Rows from block 4, named by matrix and row number. Rows with one number belong to one channel. Each number is 500 + 40 x the weight over its row's rms, rounded and kept within 0 to 999. All counts start at 0. Numbers have three digits each. After the name is the row's rms in percent of the matrix's.
# convs0: first 3x3 conv (model.blocks.4.convs.0.weight, 192x192x3x3), inputs 154-167, a 3x3 kernel for each
# convs1: second 3x3 conv (model.blocks.4.convs.1.weight, 192x192x3x3, transposed), outputs 154-167, a 3x3 kernel for each
convs0.89 098:523467437543452426484460495581512484533465483522509528606531497514494463541501465470432430577507443478482510468396460557479541535512519469459538410487562488568535499520508552526491510519500569593542511539480453466491524560544498495474495497472520557527486450416452470428460498467508510458444459467526513571432455597454462558493454501560499515493548532547426588527446521467490489
convs0.90 095:459473496481468456477468490503509528522526509468463450480434474472448530468538570513490432534493434553471415502453484518455455477442474564480513531531563578469443499459476465459480418431467461469481498488516483476469448478507465496531500556622470509526461504529533512554530567565541555542491498456505491540481486560476498539494497520485493502438488503452468524517526539477487503
convs0.91 100:479472440452510505450487521468468463470496426437513519477461538477463503502565569474479533489438483492464477524457420486458446457501531456517517516540558544517542516506559520523503529518510547544556552477490457459428442449505467458471479479471488473471519504513527492503598537536514464543472476485585548510541512509538548549514508482498523477524489525425427516464415472490480504
convs0.92 100:489498554492512561505538577466443440541493535569494516501493485500526462526508511566602508534563491486531474526505436459507484449490456489487477515574487545517481465466516499481525528490505524547539533553563497490516419481509420474518485502525572525531508467473524480481536547537501510499496531564548541486512524471474457492508499474520557578497495527521478579574455510562449479
convs0.93 099:523519511533489515491455475531502477550504472563547477428471478482508463487528549485482507526546508468514458440447474503535537521576587556557495553527469496529493521537544534518531508452494613528521554559528480522511504522547546533509505512487438462521433451503486434433471479521424441499488548576503480484483441445524465476446401464486443449566535487523560479559567506555518497
convs0.94 103:455462518465477441544497438482445459508519520541526560540518432595544448564504464462505507401438447489471455525566520457530514543564490436512480523537543556573573534544540497551515531568503445466502429493451498489417492514482529544537500511519478513546505461533522500496539552547482537589452510536495459472488484452494446459514510500490488479508470447462421412489432456448427446
convs0.95 100:439467467433513469507555503569548505551528477501489484540507499504552548488489503506461439561607535463518494473539519560576555466476416488436482457402457468417460505497430470545498508517533419484460495511527536543536493457495462474498474474438457513561540530595570585624521500524496474485488458455479460464522511522509500530489517528536543568495488497535506439555519478509481491
convs0.96 099:552503448513542470546542469495523522457480485486488453539517462529507507538483543557513517421424469418415442433450466451447422476571502441537558441508534481491459470407412469466449452507518486517495468551507404513494506444390460487430514510487480527449462491468456412468451456468502465495474438508476493486518484452534535524479528486504503501498505501536474460521531470460504486
convs0.97 100:401467500443458489495482537524535545506486566502510536528548506530585513511505486474503601503496526523576523491476406505439404550468432523505495455445416537550461565461472532466459542500523478530505503552506485473493556490415553477401512444422554469505514459459482441487426427467491467534529518547530513532566526474563508472443482499489507537493503522513512490516476478491471473
convs0.98 101:520493543519533566536532542476472473474490517478525554592573523491549529360380419519568560526527498474507486494536524503495474480462477436448465496482488450484488503496501524506454534541567521471452577508478580530515516486477526485474514466483456458538505531534579578548460472518484503510450485454446477518487485532424449523594511522547472461521507549449524442496521472533512520
convs0.99 101:538501479555499440478544560484507528573541528577541554570548538505473464491484480494520534483529514499527514472476547487460492447503495507525492520573555532557577447446464504454460492489445485506490508507475456445445504492481511439452521495481467513533536548507553580583542496471517450410460445452474421474530480504591527527459522484483511500469589516574534485496550522427525518
convs0.100 102:518477404510533508542551539464521563517513490560514491474515533509471461486437449540552530529495502488423456492577500490525502456484502449425488460416463465429428517456471500537497515498434489468521554533482536559517521522507537528488603575483541502508434506461443463503463471474508596552453514505534511492528431476513424450446512492454452487460451493527486449468405422477480475
convs0.101 098:433473512490520490478505490497486449459512455467536517472537588464503532532577587544566598456461484479443420478491466517525479565607550413462472486438503466448512539584617487515509507507423556484487533526508492499445501500493503505492521553541529613633457496463412397398495496496498496517502501580517514513457472517561548597501507430518459427498488472526571475553531459551524480
convs0.102 100:454530519467495523509493518523556501435470505480463476492499513492477464502522460517541487502468460496435455455445466494506519512469455560558475515413393484465457530541503555485486539494526533596562501563554505550483478542579449492558447484549497478425523514465472507520548541555549542518521491519474563538444521484481444530450436416477481463564474452515579548506529464500555516
convs0.103 100:506489478477478452493453501483501464509509540499447440403433450423488523465506493546592525529548528476492512514513528547592572531514510414438470431448429564530506523548571524530469535504414478503476448454472473475549454542504431475510524515514426429473481431468537546525436444412543533490538547475503435422514506458526528522543497462538530484540534533532500508527510531441551575
convs0.104 100:517537483438527505452502498544559558549550566574521548487505465483465474522541538481485486532465527528439468548515504517457508480461482486431444486455512499463487501535539467555504505590500454416369516515525491472515470504531443495494483493480480439453476496473480557521496483514514501518479511559495493523499492504548503495489477498521475504535486523505460534558501493496535510
convs0.105 103:556527501516527495556544494503533570523497528516535542524503492529515527476545573450458456531510503579534449503484468550543465575523433580560502577531529510512502498531469474503498517462453494523594496503547500539497399470484438481497513503511496492493450459470463412397523541549487503463496516475456462505443467519460480525497465463549554491472524500494482415500514513465492517
convs0.106 101:488530566467502597484516529440532524540604589495530513447446461438400456513496475517490509468486467459442429524551545460478572445453498511512494498495520511517471550504537533533537539490498490495570534517556496476455451480492431453490439479497487475397520504492512550519499485472447462491454526568537511451596500429498458461522510450523572533502514490546492478546483523533440478
convs0.107 104:487537493465538475489527475569547512510525477418490469519461411544512544543559576524483581559515530460503479451438465459428452489422511475397445536547496457498483548612569440489513487455450474539474475516420478496521554544471519516502497536499481523423456474416444474431480495410475509440466505505581544542526494471484461420481533547453566551518542531491492504478493530488471481
convs0.108 101:518529489447443469453490532520530558535464492507440477557564494587572469543500547468487510533624548515528550485443468426488465448575637547539502527533420526552469505497508483480500478430452539555559518542547497455469433475474489503495497499447512509467506561514562494468468526568510483448494473452471493494490547546574524496534461491493458497492492541555587500528483495426429501
convs0.109 101:531519465553516476609551487546520466567532445554478459420438429497462453497482446465466463527494456561544484516390461472389442500482479520487452585480448566453461460508538430426504368409452536427497558479482559543512547517468538485458534501483450496517429446458481471441498491367489501427529554496518518539530504513527529531472492575444499524505565505500499578534432503526451465
convs0.110 100:513528528447500550497520542503497495492460497499439508513523559511536565419529534487538544538584496544482431479444504484487478459493506478444486441479516479534537543490444488487494498524457548528486527481474525486470421470555450472553456481548498498460474482486486448457501556523512572470544525395516505489495516438470523443515477486493537523491536550584534461554468461487435509
convs0.111 100:473452449496510499552536560482526439496516485464428455523454440529483482543527492501507468458513516510509512519490489537489395521515479470443469531520458533477426448443467467471500505470467500513469520514464524523476530485485543525522498479518422390386498468433510548523465440466500536590457465513511514462535527489537509456459441446540481455543469453543490522530466522476411533
convs0.112 099:486533560496503495572521537520518544483524552469481565523497401531528446495503503492503482481455470478502496496475503507439462516446407503446452541467566509473556463522542482494497481467480485524510456505550516535593552529485521504477463464502545451459558427392605438448538435491561437433549463469483466516506463489496538554465446515434425537466477521466445480451425542513451568
convs0.113 099:461467498484460507513503521515502462479474453466457492446537558515561554524536498504507497453447484494506483466497517459556519487532491383455528396491537437501524540497499495526562500502553467490476489523481430502538591548505537454435533522545514534501521515513475465499420468502483509509470475527450425455438466486488464505456461533511583528495544504484507510539508493510452498
convs0.114 096:568499481504489458535550573501517484512509494487583564497493497474518497484504527458563586467484595462467544519477477591443474551409476621516499601498434535466443480485542515534508508549524532522503472497465495485457558476479531484478509491496505526568459496515438478507558558486476532498452499515497482442502532453551563476532455465515419466550527508515484474510501489417459490
convs0.115 100:506509552511493501532509475504497495466524504482468478562581547499503534539521460527500496559536521472504518456427419433449426468473464601526516490518546409435532450456524459479551477464580436431436458502482483531560502479500496505478545557515457431430514495437582582551410465554490483536503510515529543549518492544546523527477521553460454482519493499601527504550524451511455488
convs0.116 100:528504526499478517517499481536498464542553574482459444482502561509500545514560544486470490504532502505537591467468467473515491524516488474475525483514553446458509558523574474483580366457533511501526486546516476487506533495493525476498497473429473454444492456485506519530405456507484522523526475488490459447514490476479462545489495462500507468483522524588512477534504481482417448
convs0.117 099:465494467509543501584556460456474475554467465532481474503483458545555533442491553582546517559553489536543517517495518470438476490394483450494494441435478505512588571500431559542499566566437457469492465492523471448479603507496485490494438497500545502520456459469454467497492477457477520510487503458469474462530488438544481402467453490501448515526440531473536588499511592486479527
convs0.118 103:448493468482543528485528545517466425528473417503479450507499517426423508462475490413540522381468525507475466546546508527512491500516516577507487504466502349457527524577521540532520468442479505521495507548540541523537502494552481464492454445493504537514550583544514509483541506480557579516497544570512562551453495477440482496445474487492481501549506527501462483491503503491515441
convs0.119 099:494480457513480482519523507553529505509504490490485517483572582487593634501567624493470464542481468527523506514487482580566529567522497558564432553565483474553492528509502474462570475452507487487442493503513501497535474493491496519511501514574497543467462489475459472421428428499456472509509540521560554544510506444545550443505466468568553508522522507493506521510513576457445572
convs0.120 097:476499492451453479475470514449487486507547532503553520461490529460499552541537512437491516473542509509490439449387455521479521525587568413466483440501484476483454549541490530497445527469437537513443524471428557509492505476457524520512540536497499477585515494540421431436570592558468489473504504520490517448505566539465548526499480510470440480481444462552548511549524500468481509
convs0.121 099:529542557478454516434440508607568580468501535440489517547569537465539531430466498569650572477529521456458480531490489467500503439494490594516543521433457543506442434515521449476471444475452477487439489476442496493467528520469534510495528538528513536463503507491421455457583496436499482510465480513542583533439472519509466513494493533534542543542530508497456486519466488518524519
convs0.122 100:481465481528543476483527488542505582536538476518529447499488508602482442492481457457482442446521495474545539474540515449507582598477430459440455540521432498569532494475500519491478517547522505466472535515463530557488486488502478485542510521505511476492517493487529468495481470553492492477493552545510534499518508505505482523435497486419499555592513470458514487482486465498504425
convs0.123 102:486531515494529499524535519496474449522517500606514539512519447570525463523482456479499559514523560601511533529467517497505518501472516537529457554524507545471446440476450405441467474416461451534528433529480535594603509503484467465458453490487497489511458496472466496537545497446524471452513497485515506482477474487548541539488553560478535491530531456506472506515462465507505527
convs0.124 100:435460473455528548485560563497455520528489538499467530481475454508553511475592601523511538509483542558561524458511500497474463465459449442498547469525513458542552453467479443418401459418443436457517443458448533505462499517466521499454503530521481455455435397445463421506558540507511554546535587554540555537522502525529518553513512500509483445450430469506464490559533455577509440
convs0.125 101:490518492518553526548549536513593598483570664489483524567539567571527544491490531480540593516521513603506489460447484471480506541545505441454455452459424464456437399425436489521554475508520471417506501468520496448457549532514525526469502527508536506512563549554509526572520509496496453460447451490537514517515544507507498485479509432442467455490475508529513474511465474521462479
convs0.126 100:575596501498523512524515590465524460450570509484488442516454478542471454520509494488558568585552558552499523499548470524487425516481458577474385536498495490502513549566523521515497484467507401509550387452531421498550504469461513515499529500476539488553520510531474489531428465559469477545474525506492537572525500514519534530522465514550475556538495535543487509461428479455436510
convs0.127 099:471503512418473516453516555494504502507522541469484540495494504485512519471480502486492504464478489492479451517469455513495464503493476465443427514481448494471426496475531470454484452440439476508512538485500540527497508463424471483436539512495504514504523519541497515512445539528448484490473461449492434452504495552479476521522492495529498485553505505508565530504504501479495440
convs0.128 099:507460479543497532470484482484471528476509496477509490490503434534524476541539570496468501481483479465458526491520577491507524414478480498478501474497547521495528483476507559513564552531571490501459523528494514463456489481445530478477539512581459450470501444434533483496543488490534487475542519552524502486479467467524462471579538451546505434461432425494495522516510487545557537
convs0.129 098:533541515509517519524536571536483456498548546441497455504504544538515552606524527541557592513435544436402507509511538503474479440452478522520544501574543459535559471455504517477521499416510552509456532544527524521503502479491511476506515464432467486494542523523520529601500476460496498444541515445524544501485486477416482463515522500503488505524504501487487521496456461519508513
convs0.130 099:482509478449491452440503484471469505529463510542508527496455463495428394475433411528518525568516530538508491552544482480472452504550530559484509542543586497494564474508493468521462500522465516507484516550541486524521488495493516523571478483516472502556466518611420448533504456447501490449475486507449470493468487474441446467485480480496491493515529494508483454463453476535504526
convs0.131 103:546557501482554475476553520524552519498516482414443462521520504474502500514503479546517491546524526522498495456519546500491503556516479523455391488516518465505545559552577488498502497521528506483427520485486594553487474505506436466499486451459496435426559529495543525467554595447567514363578498410543501485521483491486471521587560525543528493459475526422402472504464494478472494
convs0.132 102:479501584438434538459461550440440466442483462511445393588529464508440467507475548513550524428473508447460521531526561507490451444401449470491520477496549490542564516561617541563614494565615516558542518549531533518523440468531428433474504485506488532573445514549465520495455418402511436450512457473529552527532508508562525485460543478487491454462461488503535518482521548506523562
convs0.133 100:478473482453436477497450520477469469488455487486511509534542458518499457432406456484495555536555555457549516482502528563567504591555511476462513471436452516465506442519543438505544401462447544488549505423512476453508498488468520473390495497439503528499529523512540508491464434453499517507442515543472489526486488435444444401492482487557497453530525457513509482561453474627501488
convs0.134 101:459541481515546538514558512575520489539472446531498459474434491478489566506536577484508511549530461542433426460475512480524513501485457493464467490492561512502577446425501403460496439463511566527587519458496498456430537567521562603565573537523487483483458483488536550522427474536512514552561500580547523525586545541510467542516511514511515484582567501532537499531520489519469512
convs0.135 102:488508515524540557523508544507456455561528467557509514502489466531486467529543504505505513509475477520447468554550564562498436533453490519481498569525487522565509462518535517550559508546587484548534506527531472451476479490526479540601509538606420510494496576568460495547521507476455435479537543588547559496515514451509503482501527530516473535473423505523527536459489523458437500
convs0.136 102:490509497528501479468436458517489458540494440549539474493445515502480495483473502542516523529554549487496414436502494505551514463505494501496522544479509435456483435418406561460431599533530525520553512480517537478499459482478469500509456460490511455489485479482421399375545477400499458447432448455499482558549539600529460522426501479448442503502454488449503584513491574533431421
convs0.137 099:475511568519498541538523456527518542538520550499534555486461461511467449537485484491478491428488553500485528529546506553530481533488498596611644572606620460444473461489528457475527475526530469516564473497511549520563568506468523510505518515532481483505444522517428495519527513464504464449514499438514491499564521486530516467471507506436507515464505535487541470487546457431447467
convs0.138 098:437426454490460501510476504491567558511548546441493506500498490414426424488471459517500517459459512473470497571584546578601553499564573427484467498512424575472393476442456505457493499492500540461514561515571528488487493530522493483529518548540385470477447515509450492452493516494481485483469506544558504510503445446474424439504506552477459562468449562539507461493491455523511520
convs0.139 097:548525481515471447472477501474460555445455513502479473470487488445500526477463525521528595516548616469463490493481524443541526452472519557526529528456462559500525502521569516490512435496488461480476418448516463507505456454446468482479506512565453444456435466458476506458528485463532528453516485423508511509451476522459467513487485453473526431520459427450461573435428520500463438
convs0.140 102:495422443506492535491589629458485503466487500480509522460443434510512481495577531504520552485482489505453526466465516476439499438426473481533501520523513481455465511517528538481475489471504571523523516485486501467461514528479467439402458421428484514511454464512490515558537516464385466500510544572479520564475448535471460522410447523463476500471496541453517544499493494531409412
convs0.141 101:561480454530551511460541553526442417578456476512431487489497505597534512589535563506516544525529541474488514497473540530477522472502494538479461516495492488475466524536474488494455612568512501540478531487478504506520432498516525518513503488517461489480497515500552540524595493401659457378621434423527498541527491531502443479489444481483493523484497516509509534460478491554559492
convs1.89 101:442483487461463475455522493488533493574609514404492457515533511466449458483462491491486480542514466568538449505454497501455516506500585475453433462476411495482461594640533557586575567592589513498549492543563479566598449492411437477468441487493450443447514529512466469530493460532441453539492494492495499548493463484492468486493483426491485454482505511450513442479505451452496469
convs1.90 110:457469490449457478398454480532518509533524475518516529470470472445509526437519605535510482555527502541511547561482435525481417472478382491457503492458469560547546481503473515537527564592569526516463522483476458448478496499552559546586510537536487543586500540581483507587499489458551514466478485488501487523556571536561546519586561522613572499615556522514469464537485473493483456
convs1.91 099:510499523514476513536567541418447440498471470473497525528535568533539526532499503543496390517488492556520513492512473473458480486503522448476448482515526441495510538531507550521497514485561495535529436512500496507541520532501537499425477453460501453475477416445519479533395419482401422498471471474443446492481462519491488587527553507556614521452538472531572540544509513561456464
convs1.92 098:536466449533484441531502492457439547504455563531501566460502548452502506516549502500493532538558550521585555462502505443489519429452491491499500509488526568533525447431520501422526508457502492517542432466509446489556499463459493501482474472535444478497480423480517511493454497505530531497543540478520485528560521555514504460480449457512416479480454491465500470450478479468488476
convs1.93 099:514493458495494553476426443533551576551572589490507508505505506506556521549567509525535502509503477490484441477589585494593584530535532511553552529564499449486478538499515504504518537457539467514449539539540491418434514509502533561531483539526458441408484481429505475467500444469459399416471448492487463495503476486458422472526519529486512505458468486461544546476519570514519534
convs1.94 098:526538537510578525548560533443474517446410462513490466517508496499527505461548577547572541568533567521553549452443459479448487498494490510510472509508526476516525457474505484511524540557563454503500549563567514530534449567546479541591483526544448458491443440448434406431581469457511479506503507523538525511491473463529535472549554531557557541512446471471489456442465461523543509
convs1.95 096:463488490489502521476460450469489463482484451531584564403492534482492569576501516519537550513521515528502546501527516477435439482526507506470515486495470525525553569500448499472462568496451509474507528551503512476542538518491497516482529555554496483489486457487520527562562533510453458494426473448494487494480534499564552474591609520542505497564544422537553508489483431452422411
convs1.96 099:471439468476455488485441452520485459520492441500487443501512521483532546504524521529515448493520463525550550457507489476546520525571566589541549556528565528514534516573499455523422550506483519549505451547494505507506494440427511512458469425463463432476510462462476436501520535520475511496509462462529488437562530507558555538559528464526536460482474494472481528543555628483505560
convs1.97 099:518582582480504454519518509430430428481442414563504413505491505495461481475496510511507486546511510502498491508531483447500458491496522475434466502482481522465445506486472536475445569538519468437402452482449477462470465552600449498607438463517476536498424477451479494509462524506477520523464512531504502468510526512536554551512527549464504541462486526551574530508522481550533519
convs1.98 096:494526491524573508526559481514456440548486449516492435462526455494516445479495452530505458499469485453482452489547501460466498432417406490480446522485409466448418477600564441510508440478422455475517497463523584477499519524509539524431519483442585551488541587545509564564506505532523496530506502514516518515504469478552571558479492474514525472529521465467407411473412388479481396
convs1.99 101:566563612574529528596591582526512499512491461561514457483434520520482526551497489437470478466443477455429433520503525455430460467467457549541553597610580609577535507518509513556555521507491532515543444479531465475457517507500512493502581580535547534525551543521550544522474524474439489473458505494453464466462457443511570518498543473521536461508551485544508531509492516526519557
convs1.100 099:531490459478493469492504462510519537551567527565544557560517511557464487573566568517517498478459453515503470549583561494568579520552550509486547480421461521417421485463468530491505492511547547506451514502479512484413505481511476483525469472518483474543532515575448454528595527492531514417498547479465494504477532496498494447438553576444496488477567577488522585458496490504513486
convs1.101 102:443493473452474469515508501475394511529445523492467522589561543503487489524455519470438461437482421513508479478482499520442475526459526499549559588609597625622619443486494437510497489540527439411420422418466480490507483472498492494493527522497551492483521489565457457501502495497535492484556548499527493513503502572531501560531537506544546437572576489487483470529484510586512497
convs1.102 100:527540470499500461482485438487477430526528488579554517454451461465473499510486478507533470432477434433430384498530469510549502530503482488456462478481478530562506463547510491500497506508534520549600436453553492496615547479452502448466493469544567513490526489505529475487542531519496536509493516478513592558521545570480493460558544527524504504464512518496468425407466481410416523
convs1.103 101:518412421462456457467470469542498530484495527424435474558526502523482482496524520555499431520567538480478487547565520481546548546521562473493561462452541446450496540530501495499501518541531502464443487462479464480560490528540495510490497487528525538519627598566618567583502499525502483480464462460561505557540511552517497524548556510476518522490479480470485468482504470487517541
convs1.104 097:467478478431478519439453479478431490505448469560493504502499496562495504560504576466493497488461452515498486489490474537520492500513484404419420480502430489506492506527508507522456478502465549520554539531598549560578511464498519485507467450527509560539459458533423406492529519513537504563530559572464436496447429452430450466486497441530501442498480449434490515486463500483500529
convs1.105 100:453551586473500515519490451450489490430531534418477520570511546478463520468449528492482438513496450516485484497539542457461487536521543451487494514551539565536514431476528474540574521541509445482454463478490504493506529487514490505505447470522546448443527445477505527532482487423520522447532528497510554447514539510431525557544513502528503485529496459489533571499495557528489524
convs1.106 104:511503498513497469451448524505593581528543558520549552538564528589591540598620585582567480615513490506496545486463452498475466450471515502518475490484469462506540586483467538573504447486497499523523557572518539547502460456483424474444475531517555551537602549545465488475500524527608588520583539540446490495491464466511465495522549513528446487497445475492478513509527500472507476
convs1.107 096:528525546544545528547615544521487495525549556477482520539525472507471476530506514490509539492504522503501533523487489536527512562502518492463464533503477477464476515509523543572572572549539483452520495451489531468565492463471447432440453453500556533483546548472491472526472462515466453523556456479521477459531489505572484516480568504550508522492479491504521519479477471482449475
convs1.108 098:527467499524430554522499510552550542469504503487476502533510509532542604514526526448444447463475441495500560526454417503536518503501488528447479483485510509414438485503496439497518494564559475492508474527530497498483500587531610595552530543593531473514525507517536479473457473443430443424426421427521560542508546576566583564505459475463450467467444446494557564485486500468443458
convs1.109 103:472521513454449461460455393513412358520477441474516474445484487478451451523471468518552568472468526453445453541521522538469490519442452478535497515509471536526464506513482544533542511489533530580559447494565442434523532534477533525496496492532508503526473500485452495483487473497469469530479466570522501415480422389463463426487497468474497488446430460568519466558527490527553473
convs1.110 105:438513523451511479521550489507514518483516504456512546503494475500480431553525446524560514528534535519546462536489423561570442535585512488514541467518505504535518464509492486508506452468491483420451512426428491464465516488511499490447451470478457445500450460474443427432526513574477429476476478537446469453423464463439460457534500440494501488486489466568548509545516522514533487
convs1.111 097:562504479514441476497470521484470492491480509522463491547554567561545540538564540493506535485470490498439458552488444503502519493448459421441539505519608501435483488453480530486479573564536508487508450453518466489500547547588533504472547544475491478463536546520483452493540543525514477467508469503450475459463499495452491472497502462494538563507577577598538561535490498558516482
convs1.112 101:513521520531570553484518528525511504466533531478543551504496504501454478552471470448403426480494411504511411596591517647611564583608568466549490468502471506520489560487485497481522461456569525537472530549498484514466496465521517503566485475524512563575492524528482488537526426459504415448453426456503517472464459441481426477469431470485492506547528523489453498465463548472497509
convs1.113 104:500524535461511531496491481519507496485530532542557556597491492525466521557546588513595543553569518500550512484493441495516483480487513584533458532495444536499470514481478576541493519515533425473446486500483499480455483490520483536539471526529424472463467518445542588544460452518444457500463450501499469517500485470540501461530540503533527492494535525486528458460543475476505476
convs1.114 107:470486471455465519450481499505484513510485581530534605497618567492502561463456395484480536450550493490562529548555463530471445510504514517563521522518560511497514560543501559584532601573541477520473442432460513494526467560552486496495483479531541510510518528515529501507498446475491459504486509441450449455503540455456419469528508499505501440465453517481498542456518501456499547
convs1.115 094:578542505580559507502491486482468465520527510525509514528505497532500520528451482480436488465431509500467518462470512470432457479446455451491526457470514499489518456517571505501521491515524516511544494507500458466480489521505497544543472516511579541566523504567457484554421419453443409441528509487453432489488475482525519491509467542430386499482436514499547549534524493529525466
convs1.116 095:459495481447533512490531548493480518473501453510506490508517491521496524536548529532524473529512466453483564524462484500499500472485538479432428508469434510453429510555535467538525449506528507507533460519511536508477457533540503536505481523539505471466524439477438454442470456505441462458427421459528506544570486571609553550498552532476522484456505525480444469463444448482485496
convs1.117 097:504462430461441419432452502504494475485446442451477477448473510467482555446509554535510484514442450565534506445497485426444459440482504535531538515519474533494494533445429533497446486522481472496528511510502493486532391448464396461477450453444527554537494488481513481495514473510483418467490447452558455485496437468485515453486497408495481419475465446491463440532524464558568509
convs1.118 096:556555549452504504461476473483498444491450417486448470501504534520533492447530559529453544514459493521486521444457508435433471540547530460548565451562555454512535496480524485499443504516492548538535510506452518499464480542476463506475505497442492519507442422455515512460540538499514581595492502564511523520424470516479498531476514471432444432473486444521495517498451502509464484
convs1.119 098:479450498435405404468443444503490455475462466477526547559541563524466460521500431403466442494509457468491494563596607526515575495443494597566478546528477499494521459433452490465514490460483506501438478511480501511535461452467479443472465484485507496547524538546452485511430405438479452468489480466472449443505535508476525459474489506488480512520538542431483534474478497455517510
convs1.120 101:425418353478407349479480444424470501454488491537545535600497518438434427443466413494517466481519552499509545488481572485514581459466509557516518505520535537511465469449494451437452450484477497575540558548566608611602436450473518591475478541533533479477456451500461479534448396444494502468413447433527540537496477488469448446521505549521489521552516512538527532560543504528565541
convs1.121 102:546556542515570599490511516570613611527585600437503566518502519552512562508463526498476473468480494423375485504519436501483459491517488486502530474544561446514521497489506427505475476533507531503433492511516501526434446476532513509511507484510398443493454477467504534519517546589523515544503533489447468440418422435492489498512486482555483494604563606451474410511514440473455439
convs1.122 107:544569553513504526534491475508550531520506523483508584470507441438467421507489483511507510512497505544551558554577561494528517491422446495499532513554540528497496533475538547587595583548487541458432493484430488542489490491426483493466504484542442436489467494493481453468512507513513563511485491462518553486528517487463555491560580608558497506496489503534479467521480455482482454
convs1.123 097:474478503539571529499554542479505506510485508517462481486473445497475481512528474508540487506500488524570477565586562528502493517536501479505499537588531555540528472501485460443429496459450560542509566535539534560523507478447528516428521507533523530510577530506568516465553550554511504533488459483553552514551510523570520505489514601554483502554499548532488473521472436580521466
convs1.124 102:547575586508530556544499522481518580455466533518529517470523548461560562477504489452473473474470520472463479526504461512482514502493520447441467478439475475517498537554469560557511536527474410488473456511540447514549505521451441487467435435494447426504461454469443431491470490471530497525554524556532591599472522536489510490531502489531495439511471443468491532519487477541516521
convs1.125 094:523529546490460490488465477460415406493445437543490496461494499429486495434506507536500487484439419455418449504509522494545555487475515507504522525527531473486521518529523440470493459486451539546548459497522541557561470519511492496553553540562507487465525542522483532531499564558494534531550534588472493504520536508548530540528517453531479437501422382453436538467501501485519539
convs1.126 099:434510517492427464489404462538526505448502504496505590443553449468480465559519551491469414526580432537581508552520519553477492574486475482485535471452512448442412454454487480516541528519480569514539513466534476424484482480536501432516537547560476485544475525516584545492477534538521489511564490529403441457530454479508489465485475506549527556587550576552449481547542506564524498
convs1.127 101:560512469513476448492467461481481434460488538538551551495500435529497482533445502547513554499500502483522550460477503461487434507488449465482431503487473534552529524523554515509517591512537520506483441436439513486477475451479496506526485482495489533525512574584513491479443437513488435486482436476578558538585586550457514510419516494436446479404422482438468485478431440504478427
convs1.128 099:598555522521508489457465462526532520532516511509511434603638600520528602431520533467451463480482467477487502548523479506488519535541570582584543528482451498470473547535550494531519547542509507510510482493528494506497456508483390465518423487532574532522496569563467503519493484529496435481490493456475484527424501548460493491496469479529466479514494493500545562494517580479509551
convs1.129 102:503470531456468444513498508513523483530465452522451480530505564532506581469441467538521468499530527469519495523507465523554511513543502528517549503505525480495522487421393483449439481468477470475448456450425426454392510529555483513538445431573497469445494465491534537572497446466437451450499488491503533510547550482516494439496475553515524541494553587530460490505450511524536604
convs1.130 103:497465474547473489513492451474497479486518527475530550449443483477441462485470477481416471513478458529521495502549570563559559554555529525507467499466473487466474447468491509497503577494588462458422500497476500508460475501476504534480496434431554552520436455449498526468531486470513497510479438478529515443486515479453436472509469468485493513516511499453408429492457420507483504
convs1.131 097:504504519473478463446429465563565533554568532522563503505505512506493557464490537489450439463464416527532530520533513511492540468468526508535522526534498504513483482439421477493488480461470466515432503567533506548532463485485518496444530527447569508559481528539487539545505505458500514481417481517502460491559548547556550584448481427472489498518518484615521523565516458510482489
convs1.132 094:565553533508505500542539557509558525471507545483500506526542524547535453467464393444490520495463510537486533505551550521518476573539459528517497566523460539492506516529512501558525479513513440500488427510533529556538489529542455464475532479433503558463530509430522479428487506554524538505580512492515532530501528515487516528476441467542496552546518519506459508483481508499473538
convs1.133 098:541480522573506528546477526497540474485503426505466434482560562474547471513539500505521493506506539462521563449462426438435521477481484484493530485451477499450441503465540579523533540494521520453518536485568526423480416431511445413473463486537540543522516507524513489552510447539418471505390420511489531505566542561525505550531506424458521435386435428473437476410392431465446456
convs1.134 100:479493495422490503547586573451455525480459491463453530450471538491523436559558522565476443501481464547487537403485460515455459447462427420470508458463505534517529487482477474495481536497495442523497435500496417470415534559523594520505584526519453439458499437458519473452496525558473536539448487485534518491529508543502504553438466511470526547485517543573507546584523532551494466
convs1.135 102:493502540547511563598514504443504489446477496460481473515485510526534554552508540454479486464486476470417482497492495559549524527541483537529590509505553540520533528468450533487526560553593480385383493508439476478438526539524506535497450486459573527490516503499517515513549550559535526589533547567507518541438484537456420485527492504510510524484486485514508527569520480591529499
convs1.136 098:530528503544491476501485485503520518483523522467496510514533520483549516497489525463531510528566529479496506558553551525537526560549554509479477466425449493474436450483457466515461453469464484460441416397438398414527511551546515578565469463511533563498539556484543520483573604556585606582550544507515466500495521523491523518475456529493482518443433458480489505542512523601502495
convs1.137 101:567444457547465481573548581532521581502485471526483508594543494545529494529532487510523509465474445504510506528565562529511526514488510466515509460543571499531540542532452504475416499455393541523507524512531529564524458455481495512442501450439530485469501486482461463486493456525537476552490465557522518498552562541553524469511541583467495563556591620506498482468478451467471433
convs1.138 098:437435469533511480490492454522557525485517468457502486524548590461457581422434510473468477509522486473523490545567561527545519515499441458439483468481495450461482474499449515514471511517523450475466494499440534541490574588596564566523517548507471513575473465515420408497554499494525507519584527523423456489531585567491456448434439485494446447470465438465470490513485484497461483
convs1.139 102:519497441558490523452438454478481477499503483504492506532572517560540522536491467450454506473473464524544547498477443486462434456458443459487522521492536521497505517498495493508482533585501559536565615572565559574519519454483504451442510456484452449468498470462514519499505514515488467507567578557444415475484441452513469506530458450489474477492482443523585537537550550498498499
convs1.140 100:520529529474450477510464448503507585504482555481453510551515551509448535621552584532524544508515512472458447530547538512505488510533540473522512433492519475538493520500464494492484460503537479511576512444459519496495471481481484462509506468524543491463501424410490407478481506479506450391574560540565559543513533557491456550531476527508438451438460452457534548543527506592588536
convs1.141 098:555580551528551481589589528522501471544513486562517466630586467508470445528512509493471514530465505480475446542520487559542534571588572469458484474453527469486514506455493506473535502453532468415423519465454490441425472461464468492498464485541506469461453465414448475419452495499489476485456489504523524555523521552510481519510505524510528541489501544463449488540528513520494492